From a checkpoint of a small image diffusion model: trained on photos of plants and fungi (iNaturalist).
Rows from block 8 of a small image diffusion model, named by matrix and row number. Rows with one number belong to one neuron. Each number is 200 + 40 x the weight over its row's rms, rounded and kept within 0 to 999. All counts start at 0.
After each neuron's rows are labels from the 100 images, of 14976 (inputs lightly noised), where the neuron reaches its highest value: "strongest on" is what is common among them. Only what is clearly more common there than usual is listed. The data: photos of plants and fungi (iNaturalist).
# fc1: MLP up (model.blocks.8.mlp.fc1.weight, 576x192), inputs 96-191
# fc2: MLP down (model.blocks.8.mlp.fc2.weight, 192x576, transposed), outputs 96-191

fc1.100,166,222,239,134,168,237,208,138,146,198,287,174,245,195,219,192,203,153,156,170,176,141,208,213,209,224,235,193,183,206,133,199,222,217,170,223,190,233,246,202,208,211,173,205,197,258,175,186,221,174,158,188,238,195,82,229,201,266,99,239,234,253,229,204,270,155,240,150,213,186,243,244,185,174,149,209,228,238,210,211,206,174,231,198,181,183,218,293,198,232,216,208,181,213,156,235
fc2.100,181,229,111,168,230,233,221,118,180,182,270,209,174,200,257,167,177,207,113,203,194,148,235,174,235,131,221,250,275,184,194,234,171,226,171,176,199,203,206,180,210,166,231,218,222,153,187,195,209,214,196,167,250,200,171,188,223,250,165,167,179,199,139,251,198,185,243,299,178,300,178,199,185,187,214,194,181,303,194,207,189,229,164,159,135,188,203,110,170,181,231,251,220,167,197,155
strongest on: class Liliopsida

fc1.60,257,228,202,178,150,173,196,248,192,191,158,222,131,183,229,219,222,186,215,146,198,219,188,249,231,177,232,128,195,190,173,164,170,108,123,208,207,126,220,253,257,133,220,231,204,187,275,218,162,164,166,226,167,205,221,228,202,247,210,194,192,208,149,307,167,205,226,214,229,179,139,215,162,220,194,164,252,134,152,329,162,158,148,230,198,160,186,241,184,237,275,226,245,170,116,154
fc2.60,163,105,205,235,216,200,194,174,176,269,190,190,117,198,252,283,153,216,253,216,211,231,222,161,278,241,145,196,191,155,121,181,182,270,59,199,152,251,147,189,249,168,197,210,331,124,172,185,146,145,197,228,271,223,185,281,226,220,240,197,185,182,211,183,245,236,211,222,155,251,159,201,196,223,225,253,258,219,201,128,172,214,190,223,202,182,137,272,163,235,193,161,214,194,173,197
strongest on: class Liliopsida

fc1.270,187,179,165,255,237,216,201,169,162,164,198,287,179,244,177,250,217,251,228,157,221,203,260,193,203,207,312,225,250,168,248,167,270,236,183,216,240,201,175,143,174,219,243,167,204,175,219,217,168,193,263,212,167,178,182,123,239,206,201,252,175,135,191,202,207,205,187,124,205,179,216,96,244,204,160,209,154,257,190,153,290,259,212,254,151,163,215,207,218,255,125,218,226,210,171,209
fc2.270,168,143,246,193,289,243,243,181,224,235,176,199,202,209,152,232,235,183,274,213,179,196,168,216,226,230,295,226,95,149,193,126,292,242,197,148,214,178,185,197,166,229,160,162,188,206,198,217,161,249,209,157,197,277,209,221,188,219,155,194,222,181,111,162,259,228,209,179,201,140,185,146,205,137,211,191,195,162,215,246,185,202,204,242,187,149,204,191,215,245,147,174,188,185,224,196
strongest on: order Asterales; family: Asteraceae

fc1.24,159,296,215,186,84,192,134,166,118,216,210,202,92,241,295,247,199,265,181,158,233,191,155,184,258,192,182,224,209,209,187,264,189,230,261,164,256,194,193,150,182,137,245,255,185,135,169,211,152,242,244,212,209,202,184,135,116,161,184,217,239,196,182,173,211,210,254,215,261,180,152,196,192,233,244,177,252,231,165,155,187,241,211,205,143,157,264,224,235,216,250,196,192,181,178,236
fc2.24,254,239,137,168,214,215,154,147,195,162,227,181,109,181,127,182,188,101,239,262,207,213,255,223,221,127,224,232,245,155,252,167,185,159,109,224,227,226,196,189,169,218,234,179,210,229,174,196,197,135,215,258,240,121,235,210,187,204,154,225,119,157,238,225,219,164,172,192,199,139,235,158,230,186,93,193,186,177,187,216,269,208,186,178,97,196,246,204,177,185,205,178,226,254,281,219
strongest on: order Asterales; family: Asteraceae

fc1.363,213,239,189,221,174,224,196,222,169,257,211,228,121,237,179,216,184,232,171,163,149,137,321,123,208,173,168,232,187,228,231,230,179,135,192,192,142,129,161,240,225,211,173,233,166,222,214,212,237,255,173,165,249,212,175,217,252,232,183,238,146,220,255,135,113,232,250,285,216,196,198,195,195,94,221,193,131,241,190,299,186,221,142,170,184,168,245,178,180,153,192,260,197,174,183,271
fc2.363,267,178,248,230,204,276,234,309,231,244,169,217,228,199,156,177,180,188,272,233,237,144,256,178,231,239,213,215,169,200,183,213,226,194,192,175,135,186,220,192,211,217,183,227,205,298,182,212,223,239,139,157,218,224,171,239,171,308,158,193,242,271,202,215,248,255,211,230,200,165,187,222,206,107,165,112,230,206,164,269,228,152,175,213,162,223,202,138,233,229,191,217,165,236,151,204
strongest on: order Asterales; family: Asteraceae

fc1.530,169,231,205,206,162,160,82,188,217,206,220,140,170,189,140,277,150,189,167,185,147,229,152,197,191,142,305,157,157,193,196,162,205,183,200,271,133,240,225,261,197,221,149,270,160,160,176,210,191,261,219,193,202,207,181,198,221,177,273,200,216,172,225,198,234,160,206,105,181,198,167,170,125,191,251,180,176,166,127,195,306,175,157,225,178,154,215,198,175,200,201,239,140,186,142,269
fc2.530,187,163,128,207,207,204,128,90,214,223,206,231,158,182,182,244,185,221,231,221,197,196,151,224,246,263,250,217,119,172,172,149,224,202,194,182,142,190,199,212,221,192,220,203,224,245,219,224,141,168,225,167,160,194,173,159,239,233,165,177,243,199,214,215,150,89,225,158,177,178,209,168,157,215,158,211,196,217,212,209,254,144,186,208,246,211,213,221,202,203,213,146,223,125,225,247
strongest on: class Liliopsida

fc1.70,212,233,201,194,159,170,229,257,165,193,297,118,227,180,215,241,156,170,143,227,237,158,276,206,173,130,173,279,251,231,186,258,241,240,203,193,193,218,169,178,149,180,215,210,261,158,167,147,189,182,210,166,218,163,197,149,207,216,205,222,217,189,149,247,149,183,177,116,214,150,151,220,179,168,198,308,234,269,214,232,276,156,225,224,230,213,196,278,169,206,223,194,126,204,249,195
fc2.70,149,199,182,253,234,146,210,290,189,225,181,182,211,253,194,213,177,251,188,299,238,249,194,175,213,166,222,195,201,197,205,163,169,231,162,257,177,176,185,209,196,180,285,197,213,197,201,175,136,217,259,232,123,210,169,206,157,204,191,182,165,184,188,231,224,242,207,183,171,229,177,149,214,221,230,279,236,213,197,212,231,171,252,216,246,203,160,287,201,227,164,194,169,219,164,304
strongest on: order Asterales; family: Asteraceae