config.toml
image_size = 32
activation = "gelu"
fused_qkv = true
inner_norm = false
width = 192
lr = 0.002
momentum = 0.85
orthogonalizer = "newton_schulz_5"
epochs = 74.7
warmup_steps = 1320
Rows from block 4 of a small image diffusion model, named by matrix and row number. Rows with one number belong to one neuron. Each number is 500 + 50 x the weight over its row's rms, rounded and kept within 0 to 999. All counts start at 0. Numbers have three digits each.
After each neuron's rows are labels from the 100 images, of 14976 (inputs lightly noised), where the neuron reaches its highest value: "strongest on" is what is common among them. Only what is clearly more common there than usual is listed. The data: photos of plants and fungi (iNaturalist).
# fc1: MLP up (model.blocks.4.mlp.fc1.weight, 576x192), inputs 0-95
# fc2: MLP down (model.blocks.4.mlp.fc2.weight, 192x576, transposed), outputs 0-95

fc1.474:559460541482440377523499442467434520457566474450500477525426494530563413437432538576491475496520598505495538481493579509494477452551467500543511470462552505542551451497546462408580503448431573435403539428494420559544540490544471471549468517448544460603555472484510480579524408436442517482
fc2.474:570416602472495533497486546535505525551412516514593519614430526540438390528639538501511507447518445524530588579467465444515465516490513510379500445447545565467457483482484586504484498520353471443453483570564416458471435496522585409580468511518567490485450472504510539472473451536559464449
strongest on: order Asparagales; family: Asparagaceae

fc1.500:490497534485502466472560433525472531563556466467510486421499488533400522514537583450484474470452406497507578612537542506502548519493433591528448526507509462500466594472515567462462596459539459544554475445561517528399493533511467447432490481444484453568478457415469452435518433537522558500
fc2.500:535475461534443567513506546534410548471495485466408501460511449481561488483459492432477549475498433551464511297548498483441547531483585542457452500564506432564515513530522473544453442439485516518471517489455505460498496537559508469515453513530444597544477484578601461596493508449554528555
strongest on: order Asparagales; family: Asparagaceae

fc1.120:430412458511587544475542443501577496497492550519409486479466506521496507446485498473497507449514496462443540554440514584637543439437505598402567495538530495558442543477553454461498561527457553559507536445533464496434487527481541504445437500617431479484486491631490522457511582534539583481
fc2.120:614420515513416484449473511511553485449529460428409526457520508491460472537477450417475531525481530508523563489476436476370466561428542528522513518532451472502484466496482553430504552545420501547487577507463501494562536490455485484496480480460568540512518478474461460628559428482602561530
strongest on: order Caryophyllales; family: Cactaceae

fc1.10:535416463465530488513465520519389470473549519455441493453569533425505551462481467536447492492450500561447479428504438532490411455534469517409452549508516591481573509495459472495448480443448539482534490571468534556451445397555462478500468633398513433549504450487449476570637519614492542562
fc2.10:503499517386498479503516464468461491476334547489459514548538483415420533482533436492632498586471445330488420556439565498487404532574497469408505557446464459499518474520493401493409567497671520450479458491493500481504521461496444578511480552416521527507508452491492502496566521522449512408
strongest on: order Asterales; family: Asteraceae

fc1.563:505529481464500508500517495471499396601452560549561563482549368508332521463479504589572555521513495518500475499543453569552515493496481490535436444440616517517460573484510415497477446506426520595599537507518501510585529443540546494458532608461512470525448478527540462462489530498468541525
fc2.563:460530506456477478541467554552447588358490537514512466478484534465551463551471534556474413417464527507452461552493533529459458501416553567448420467476467552509429536478439742540474504502459544614505518471423492562507511594506509505505534540550473448552484428380421540571529482603502492504
strongest on: order Lamiales

fc1.25:500504516502456502493525436454492502445518527469527525524532524477462449509521532459479532605380435466563512547454434548486498471428405522381446536535616525490544467480559440530503518553388530504516482498528540539490492476599529487521522544562567399502379384470556441454487481471379497518
fc2.25:584506502430564513508469511496465611486399507558524548454508499384342520446518413499619586440440562505502561492449450376556509469535322500566541573601424491485636460543518496443488602491566515492522521544498501441515455401487504491499494490454482546500436489575557466534467511530456493498
strongest on: order Caryophyllales

fc1.479:507521532545583483492554460476463450493440495562451343508503537520552445494487561477504534511442548489443454501394537521502483532548516448522401596551473530471601548566497457455507527568519476471571444496419566588393429466518378484511539472442545453515495464569502479468448535471519482494
fc2.479:479526504496438465496425517551463560489551468543541536475540388456494497531512528551446490504476472521545457484412452415502561572497467512499438470572593498448500527643466492593533464512492528473602491507596559445508465525525540466440511438559530470490424497475468513542432498503490573471
strongest on: order Lamiales

fc1.354:507559616456444526542521419572413446546469446393554515484513426432506425603500468461458522464483366586516448469547489520487542506582447500482537436465523443459543562442432515493602505521532489467550551461498500444500556488456494592356478625499481444462553485496511499485549534484445486602
fc2.354:531406583461507618447482558454394480472612466516498539516503527614422528476521575445551533525482542666499509397525552530563456523513516498469484488522478590514556504533454564507500613523429529458474487583506480460451464502445428542406623491556499564413556517470548502472453506446568495560
strongest on: order Asterales; family: Asteraceae

fc1.384:507498538543584558467485504500554536505527413516527583480479453445510528515473501607498532425475486584544531384497452562407462438488626561444542479514525489482521389541466537427508498476514539471527475490489472482444502476529513565357483487576526469434539530532551498379552587467590548556
fc2.384:485512525523478565510559413436588527511559427485504529577537540611464492466483445413462440510499480494449483528504510406522522499487370513555499462450515530486544401448519547468532518520387461427505582539493443476465497465557477488445473449476482518507539553456533443648599431533487534581
strongest on: order Asparagales; family: Asparagaceae

fc1.360:519559349600488514521514499492469453575494449434502622448504499526482491473497423527477546498524451533582540403531441568553485548477534532530452528533514525466429465591518499477605429436466523486505569501402575518442670572498482572470532512531417556503541556489512558467458591512489498452
fc2.360:538574468586456535510502448497487453456500506528480444514537518550493481560504527457523512461543474521510507568492462477451485377432518563508460569447402576442501389447517507419587434451437432466468588556559531460470573484469426523539542461474534484560512499528498430501501420448530428467
strongest on: order Caryophyllales

fc1.460:475527500584595522507521525449564535546554484467542552520525547468531509584493424489430471421520411441409479395538481526581495421522541448467491560473464537479546519451505485478548467501573453476439582507656467637441517512530450487505441526528492578536498533460489474450549414485504611461
fc2.460:548498569635416526461511450481592449474528580587515450601484493508526486515557535500591494516591548619565505596467515524385510498503507541488519516482499436493512473426500481493537572506539479466478481502391568462449555566405474517486378550434584413519494575568540510494482429531521526523
strongest on: class Liliopsida

fc1.516:533466581512442543507544422526507446401445482455533449478480496583526449446491410414448530551477483489528490479504456551417511498552488558546553458498419557469470497443448529419461453591479490623467470541413424565472462493409459490475533491525517440490479537569539522494503536515496519457
fc2.516:551579513541585556469432532507480517516505402495524448550489512446500436568516581510566499441418535525463529512515447496456458527526486510441522436470474475513521591509507486475470491480510449524549487497518456554490499621458592549517493418461558498515423510454466510548498503500538578548
strongest on: order Asterales; family: Asteraceae

fc1.512:547509507491428510473501446485495484493502409537489575472448520585501484563448498526533511519440534505495510442555446532504525471584410476456443505498583306489538430533494547431661485479558527519517519449587573501477436493514472570526464498499477476614486541536503436542397412528515572511
fc2.512:380486546530542509454475526494554511524485461447471611521411497481485553487621474440523496516481476474538393512567557467546469581523550520491451523483411613583536452485525509543654549467529537571463537546492503453464613488499526528515519492526526563548499563497573521491351473570516577489
strongest on: order Lamiales

fc1.228:538539530477484462546527510537549544504505492508510507437445567525417521465569482458573427542406538488511603508450417457541433567481533523491571520411519429405495480530390518549556461468447485469459441385439543574447523523560536482509545388490534488591405455483390595556623508455519538540
fc2.228:431556479538488521521457457394515558514446588521468505630454416536538432536481484516414611486430466491465527550419516571432537525474486539506560539521488457505479470464508462542562470465424467488467468499522637527478530448492516500504526544564476471469450477483548473322569515633538488553
strongest on: family: Asparagaceae; order: Asparagales; text has "yucca"

fc1.50:549551596565509468442467508505505484618525481442513571533492473514467507502547501545569544487506504452502580439361449525532550502493597501521476577470475512493520518554485498551503480385464569533499566563509517509401508522502454581437451471435467555572542549464481513500558522511506519501
fc2.50:435578556533497458494532427509512530459475561513472525564493490492481525483462490496445520537572513573505576507491502506449560541496408491419476614429523459504542438513604512417521528423544500496502535484512549508449620519519568524504424550573514452535538517458467500521559521483497487494
strongest on: class Liliopsida

fc1.524:430553539515453402478547508482495409497507444608504460511618533604512473591573542508509506557481443532481382530506516591530497516507494468472537522429537451417485459531418569491513498503508518509451417511515577516474485534470453464492431558528426505422547492554562657415429424488502547502
fc2.524:585557500573481541517595559519524548519504402467586483528593486450509449432510461536594510558501477462488509426493471459412481541570499454526428462439483525396496541499457428465510503497524528529452449461483397479481509513495539508593458526512520581506492476434468429565495540581506589480
strongest on: order Lamiales

fc1.240:545509532539478553475540477517515441406488476582548550433502549528531473451547422515468518486520518568511485476529436441440502538543463442456530493487494496489532569463529516537535503492491520553623463462361481495512566628545518544544440503552584511490455581565389401501460459461508457491
fc2.240:509501524502530487437437503490514544452536440508587520459586544510495520457517537576426530445482451489542490484496413462518480468512474505502507492519574514520473527442527610521489487489474539490423444534645553502513572521466506473492527428550468545509522473717517526391475586527511445441
strongest on: text has "common"

fc1.490:458507527475553451493501541519497415611525351414479501469447563423450490556486480567474431468586518578438544493534501495510428504430530476476468386562489537453519367431491554498452533506550542487493572488558428469481473463421417516522507565491405580566498476549508561570561456523456479521
fc2.490:506500510450470547455447419455536592449461402469509462454460542575548528519518504562519542480568418582539556463472494516514526495409381441486484413504535497505552411391425453501468499489558596512490552517521482514535471602440527531457535596487595413505517494412508465418492553403561514453
strongest on: order Caryophyllales

fc1.553:553405525548491520389550469401527506426484495561511535440552535447561510475569441510466517561497542553452500458501472536589595522572454502434543583431566621447554462423540416494518515542427683504480513536457479500473475442421504524550442437526532460540527467491483444511555566518476512513
fc2.553:521439499536523407578446498598543503487469572481552526512563461520410534469510541474544434426414489442576538526466634456510468466529525533468545480371543424512500482442561561468546490510441583479474628449504468491518473567478555457559490497502481523522528470480454635582510462451505491539
strongest on: order Asterales; family: Asteraceae

fc1.285:441556560379456545555617471425503472400542536522543410429479637535477432463475452618562494509488551527606497470550523524506457457522476505498454504590525548523497500564477513514567510443511384478447524501501422477553497510435497502438478581501527475519503459489500525450452455564520522518
fc2.285:515520459447561513473432494563513461485490486430473650452504441557518416558490530562417462367523477461456500466462485470527567479498471541521411536533520536526457461486486486502530438547398534536514486393546487473478491500413463521547481542545531529507525484519573475558456527432490540495
strongest on: order Asterales

fc1.168:530575544470462525532587370525490457551488514555492534414512585543497424541541496506595552500486528510480569538487517467496462493303501498446513493542628452527459552492525474496437497492564484481510433511496521518488553469472491427496483462673511574594427450470537487528600513567490568483
fc2.168:385541534463520575476437549479619505440486462511531530560516480539522420499445446485474472437426548479439558612458440520511443514514532551425515507415479631503431554416491524572482629524475433554480488515478494586510483475386486536439455501468522538496415537467539516414557491474517495483
strongest on: family: Asparagaceae; order: Asparagales; text has "yucca"

fc1.24:528561492538541537510509491476535487448499430598512454432353508522519445314480465420508433474557373468392472504590433535440435467497440528561473527486525461542554399583460470468495422482558568499511459572495522451470638453503484476445477489533397500469503449441429507517503520512448534473
fc2.24:508540457516471428525544548560557486518531423498594421487391473476559509503463474552420471417472494476510480507506493409566494508492457588461533564519588501537505485446418517531512500473516446502484513368472439511453461515608494493578537486492547508466461465462455504492511498510579543463
strongest on: order Lamiales

fc1.269:491548455515519527530591500516454420461604542570380475381548470548578518498538551554424445518503502486488583528451450526492519510482535493505527589502479409487489514513502552436496463403587468536484519453457551605479540472525540492544544445595500449561555477382472628487501437480546529512
fc2.269:503584507628482451489399527446530560558418484544394476509540541561465519555432503481490519579468575479520554539477505406442536552508503515488496524503482552483422479540564420552513548423470479505457470515510511451490406587489471509465580449471464562481444540511454517610517576535552507593
strongest on: family: Asparagaceae; order: Asparagales; text has "yucca"

fc1.564:527515528495500449599432428453412465536500444591386497418466435497488474449510528516404421461474509504520401355404555498452508490460519557554600470514496487504502536469425488460498407493475493503447462527473567490561539588432523576465471486430558594499482518529466473449438508549572472536
fc2.564:442505525428595573551508574510466588503408449574419473449443454416474427467512459464542609404479514566513437630472414477531472518374440641520533541563499539492499494490484478526550495495465492535530483479511464469483510400379507520451498465551502431517449503570606476524501520476543440519
strongest on: order Lamiales