A small image diffusion model, trained from scratch.
Model: 7.21M parameters, 32-pixel images, arch dit, layers 12.
Rows from block 4 of a small image diffusion model, named by matrix and row number. Rows with one number belong to one neuron. Each number is 128 + 32 x the weight over its row's rms, rounded and kept within 0 to 255. All counts start at 0.
After each neuron's rows are labels from the 100 images, of 14976 (inputs lightly noised), where the neuron reaches its highest value: "strongest on" is what is common among them. Only what is clearly more common there than usual is listed. The data: photos of plants and fungi (iNaturalist).
# fc1: MLP up (model.blocks.4.mlp.fc1.weight, 576x192), inputs 0-95
# fc2: MLP down (model.blocks.4.mlp.fc2.weight, 192x576, transposed), outputs 0-95

fc1.243 [167 179 125 192 140 121 123 147 112 153 149  89 107 111 149 105 137  86  91  80 115 185 139 125 185 126 104 135 124 116 146 184  84 177 116 116  98 120 194 113 133  79  92 124  60 156 145 204  93 104 152  98 193 114  55 111 121 146 139 127 106 173 107 136 138 146 127  98  95 141 125 150 118  73 149 171 111 194 209  89 141 114 149  96 101 133 136 197 129 115 127 100 131 131 220 126]
fc2.243 [193 188 158 132 151 169 151 151 126 125  95 133 116  93  63 150  91  82 163 159  64 122 101 142  94 170 117 119 130 198 129 129 154 136 100  92 156 124 143 185 158  56 118 123 113 197 156  92  76 144 138 137 177  94 139 163 140  79 108 117  86 157 186 127 153 134 205 169 126 146 120 101 126 118  83 133  81 145 137 120 169  65 116 134 162  99 130 158  88 139 102 156 119  82 140  89]
strongest on: order Asterales; family: Asteraceae

fc1.390 [152  92 136 180  96 117 145 126  89 113 173 132  92 122  95 154 104 124  92 122 108 135 145 117 129 110  78 113  41 145 176 170 158 165 141 101 119 146 136 172 133 132 149 138 157 146 134 151 137 119  96 107 111 103 134 119 151 123  39 153  77 148 154 101 122 120  65 128  99 138 131  90 142 136  87 150 124 157  83 114 208 111 133  65  72 154  91 137 150 135  68 116  89 138 113 157]
fc2.390 [ 85  89 120 133 188 110 107 103 159 149 166  98 149 191  88  74 139 136  98  92 133 110  84  84 161 133 175 172 105  88 151 148 130 183 118 128 103 128 134 107 149 147 116 107  83 173  86  48 108 102 167 105 132 126  86 131 145 122 100 168 146 124 146  92  76 148 120 146 125  80 146 152 118 148  88 105 173 116  95  59 160 135 115  87  74 143 143  84 151 116  97 105 115 111 130 171]
strongest on: order Asterales; family: Asteraceae

fc1.405 [ 76 119 172 132  84 136 105  88  86  87  95 125 147  99 165 128 105  97  90  82 153 171 138 123 107 124 106 117  79 115  62 193 163 117 158 110 106 168 134  98 163 143 146 120 120 160  81 155 121 139  96 181 157  81 168 135 146 139 123 144 125 137 136 127 108 159  81 120  98 145 110 114 151 118 129  91 137 126 137 173  69 130 198 105 105 116  31 138 132 117  88 167 196 122 125 157]
fc2.405 [204 129 133 124 162 131 173 135 172 205  79 112 101  86 137 168 118 120 123 130  82  41 103 117  87 139 138 111 141 160  94 159  72 155 112 143 129 142 141 126 148 139 134 119 119 157 140 148 131 164 134 104 136 163 194 163 145 121 158 128  88 194 147 143 144 156 104 116 148 131 154 115 144 116 143 146 108 130 114 129 132 127 106 140 121 125 211 129  95 106 143 107  79  97 120 139]
strongest on: order Asterales; family: Asteraceae

fc1.96 [140 144 121 106 126 139 161 131 122 138 116  80 140 118 132 121 138 156 103 130 161 117 199 134 169 176 156 145 147 146 142 116 117 145 129 203 181 117 142 184 116  95 126  86 160 110 110 123 130 189 110  86 102 110 120 113 126  85 100 112 140 129 103 135 132 117 119  90 169  74 138 111 107 133 150 102 105  94 110  74 146  97  66 165 124 150 198  96  63 149 175 146  93 130 163 124]
fc2.96 [186 140 105 185 142  85 106 132 163 139 143 217 114 209 139 133 101  93 159 114 172 175 129 135 144 101 132  99 116  77 153 123 125 146 113 149  17 148 177 121 135  92 146 112 193  79 140  99 137 125 136 125 121  86  97 123 150 112 152  95  76 117 113 156 157 118 105 144 126 102  51 114 130 197 136 137 133 176 131 206 131 122 152 133 157 121  86  92 187 171 118  99 132  74 138 148]
strongest on: class Liliopsida

fc1.470 [ 83 127 102  80  77 110 157 137  79 149  62 111 122 204 170 120  50 116 101 109 121 118 148 158 155 168 183 136 129 123  89 149  89 147 158 156 175 109 141 132 126  97 162  88 190 149  79 170 129 177 103 148 125  60 124 109 143 130 113  93 126  77 124  88 119 131 139 116  84 132 139 159 139 132 139 110 158 124 162 112 175 141 107 171 113  89  58 134 137  99 174 158 163 118  70 133]
fc2.470 [113 140 105 131 176 150 174  77 242 135 140 172  88 112 131 105  93 132 189 145 164 170 152  86 104 144 151 105  96 124 114 107 149 117 108 139 115 133 113 111  79  92 117  80 123 112 104 110  90  85 136 110 129  52 128 117 146 124 167  85 227 106 149 113 147 162 110 155 127  88 144 194 135 115 110 114 140 129 130 180 136 106  93 109  75 138 101 105 182  90 125 117 116  89 132  84]
strongest on: class Liliopsida

fc1.440 [124 149 131 182 114 134 180  93 170 113  84 102 132 139 129 123 112 125 113  60 194 161 105 141 113  93 158  90 139 147 155 151 145 111 195 135 165 120 171 104 117 100 151 138  85 121 193 150  97 113 152  58 161 124 123  74 109 105 138 108 133 129 136  99 145 118 158 146 158 140 131  87 106 124 132 166 147 139 172 132  54 128 185 142 103  91  80  57  88  98 130  65 100 159 130 114]
fc2.440 [ 92 147 142 128  95  99 135 129 108 165 101 177 151 145 124 200  92  90  89  98 111  83 117 161 118 176  66 152 132  66 151 130 110 125  72 135  69  98 146 172 177 122 126 140 189 110  63 117 133 100 116 181 149 150 154  94 136 111 140 101 147 179 120 124 121 144 139 109  98 148 163 172 176  55 149 113 142 122 110 170 179 165  82 147 111 116 135 172 119 171 131 146 127 154 146 142]
strongest on: order Asterales; family: Asteraceae

fc1.154 [166 111  80 164 120 185 143 209 167 104 164 142 113 164 127  98 151 136 168  98 134 141 129 136 137 123 120 140 171  92 128 108  90 144 120 148  72 112 131 164 145 112 180  62 153 158  78  84 127  59 134 126 160 115 154 122 123  76 129 103 121  90  78 123 115 178 100 146 126 178 190  96 129 175  80 140 190 165  97  77 146 155 141 183 158 107 181 185 135 173 160 115 142  78 160 121]
fc2.154 [ 75 120 107 151  96 153  36  52  85 106 124 134 157 111 116 100 103 152 183 128 126 122 126  70 111  97 120 140  81 137 148  88  97 110 124  99 190 123 117 114 130 112 167  53  77 141 114  84 103  73 128 198 145 154 121 102 107 131 129 145 145  57  83 155 117 144  96 133 103 194 121 124  85 123  67 150 140 141 123  64 138 104 160 120  98 104 123 119 151  85 135 112 139 150 141  95]
strongest on: order Asterales; family: Asteraceae

fc1.383 [155 111 129 123  57  51 135 122  92 102 110  74 145 161 162 144 150 184  90 115 170 131 149 122 111 144  86 143 155 142 118  87 164 144 133  98 108 169 146 110 123 121 116 147  36 132  70 128  70  99 154 191 118 156 190 125 122 146 146 135 182  97  85 104 112 122 192 140 135 136 137  88 140 103 159 161 101 135 102 153 165  98 145 135 127 177 108  78 139 195 128  69 164 121 140 127]
fc2.383 [164  46 160 114 183 174 120 100 140  83 148 188  99 112 148 132 170 104 138 136 103 109 150 129 159 111 157 165  64 108 136  85 105 128 131  91 124 125  72 109 120 121 108 142 147  98 208 112  91 122 151  63 118  81 181 120 111  87 117 137 153  98  78 136 167  16 147 147 126 106 151 114 109 135 140 104 107 164 121 134  89 136 135 133 133  99 153  86 170  43 137 142 130 119 137 129]
strongest on: order Asterales; family: Asteraceae

fc1.451 [173 131 150 142  70 122 153 156 175  85  17 129 133 154 105 137 172 142 119 143  78 165 144 113 155 153  91 136 141 129 128 114 117 141  64 136 131 167  23 125 132 106 146 103 105 171 149 170 105 102 140 117 135  92 130 116 110 136 145 159  92 152  42 177 115 119 160 121 113 101 147 168 111 156  91 128 110 125 108  85 102 115  99 157 116  99 174 169 225 140 115 129 104 129 153 114]
fc2.451 [ 79 124 134 123 182 126 135  61 127 149  29 104 151  73  93 118 144 124 129 107 190 119 113  99 105  88 130 151 137 140 119 103 124 107 175 140 173 182 211  97 140 124  92  91 131 152 138  91  75 122 145 139 156 180 101  89  70 133 120 167 162 142  76 162 106 180 144 180 162 104 162 103 150 144 122 143 110 154 107  85 151 130 159  94 115  89  50 133 115 115 139 131 175 172 131 116]
strongest on: order Asterales; family: Asteraceae

fc1.452 [145 149  78 141 128 125 130 103  65 117 183 133 141 160 156 144 105 137  69 113 149  85  77 180 116 102 108 151  87 150 115 153  91 115 168  57 141 146 131 167  98 124  83 106 131 114  72 104 147 121 182  97 109  95 104 104  98 114 166 162 116 116 170  73 125  75 165 145 135 170  58 158 110 170 119 157 168 166 125 126 128 160 171 126  88 163 132 147 162 116 147 106 160 213 159 129]
fc2.452 [109 148  88 137 130 196  71 158 151 185 147  77  78 124 146 145 114 108 118  92 128 136 121 174 140 156 164  75 154 102  91 188 171  84  77  75  99  97  86 127 149 127 172  89 152 140 171 121  99 171  84 150 151 103 137  78 133 115 180 125 166  91 124  91  74 117 160  73 169 178 145  92 130  66  77 145 181  98 155 131 122 112  84 158  82 160 141 115  31 146 152  94  81 178 184 102]
strongest on: order Asterales; family: Asteraceae

fc1.420 [168 101 104  70 107  64 164 130 110  87 123 121 208 102 147  94 136  98 116 136 119 160 129 119 141 156 145 147 164 152 184 128 124  50 142 195 117 101  73  88  93  41 104 149 128 146 151  87  81 131 114  91 110 107 144 126 112 141 180 181 138  57 165 128 109 190 120 124 133  75 145 122 122 180 127  87 151 144 124  61 168 175 133 243  94 117  91 122 182 125 188  73 122 120 112 142]
fc2.420 [178 157 125 129 105 122 136 137 135 130 180 134  92  79 193 145 125  88 171 126 118 112 139 138 101 175  93 109 153 139 119 137 168 184 120 107 128 115 147 177 107 210 145 132 103 136 162  88 146  64 150 151 135 109 107 125 186  94 128 127  73 114 123  70 138 128 107 111 141 130 154 134 135  73  92 126 117  62 104 162  99 112 122  27 163 123 134 101  35 186 111 117 181  45 134 116]
strongest on: class Liliopsida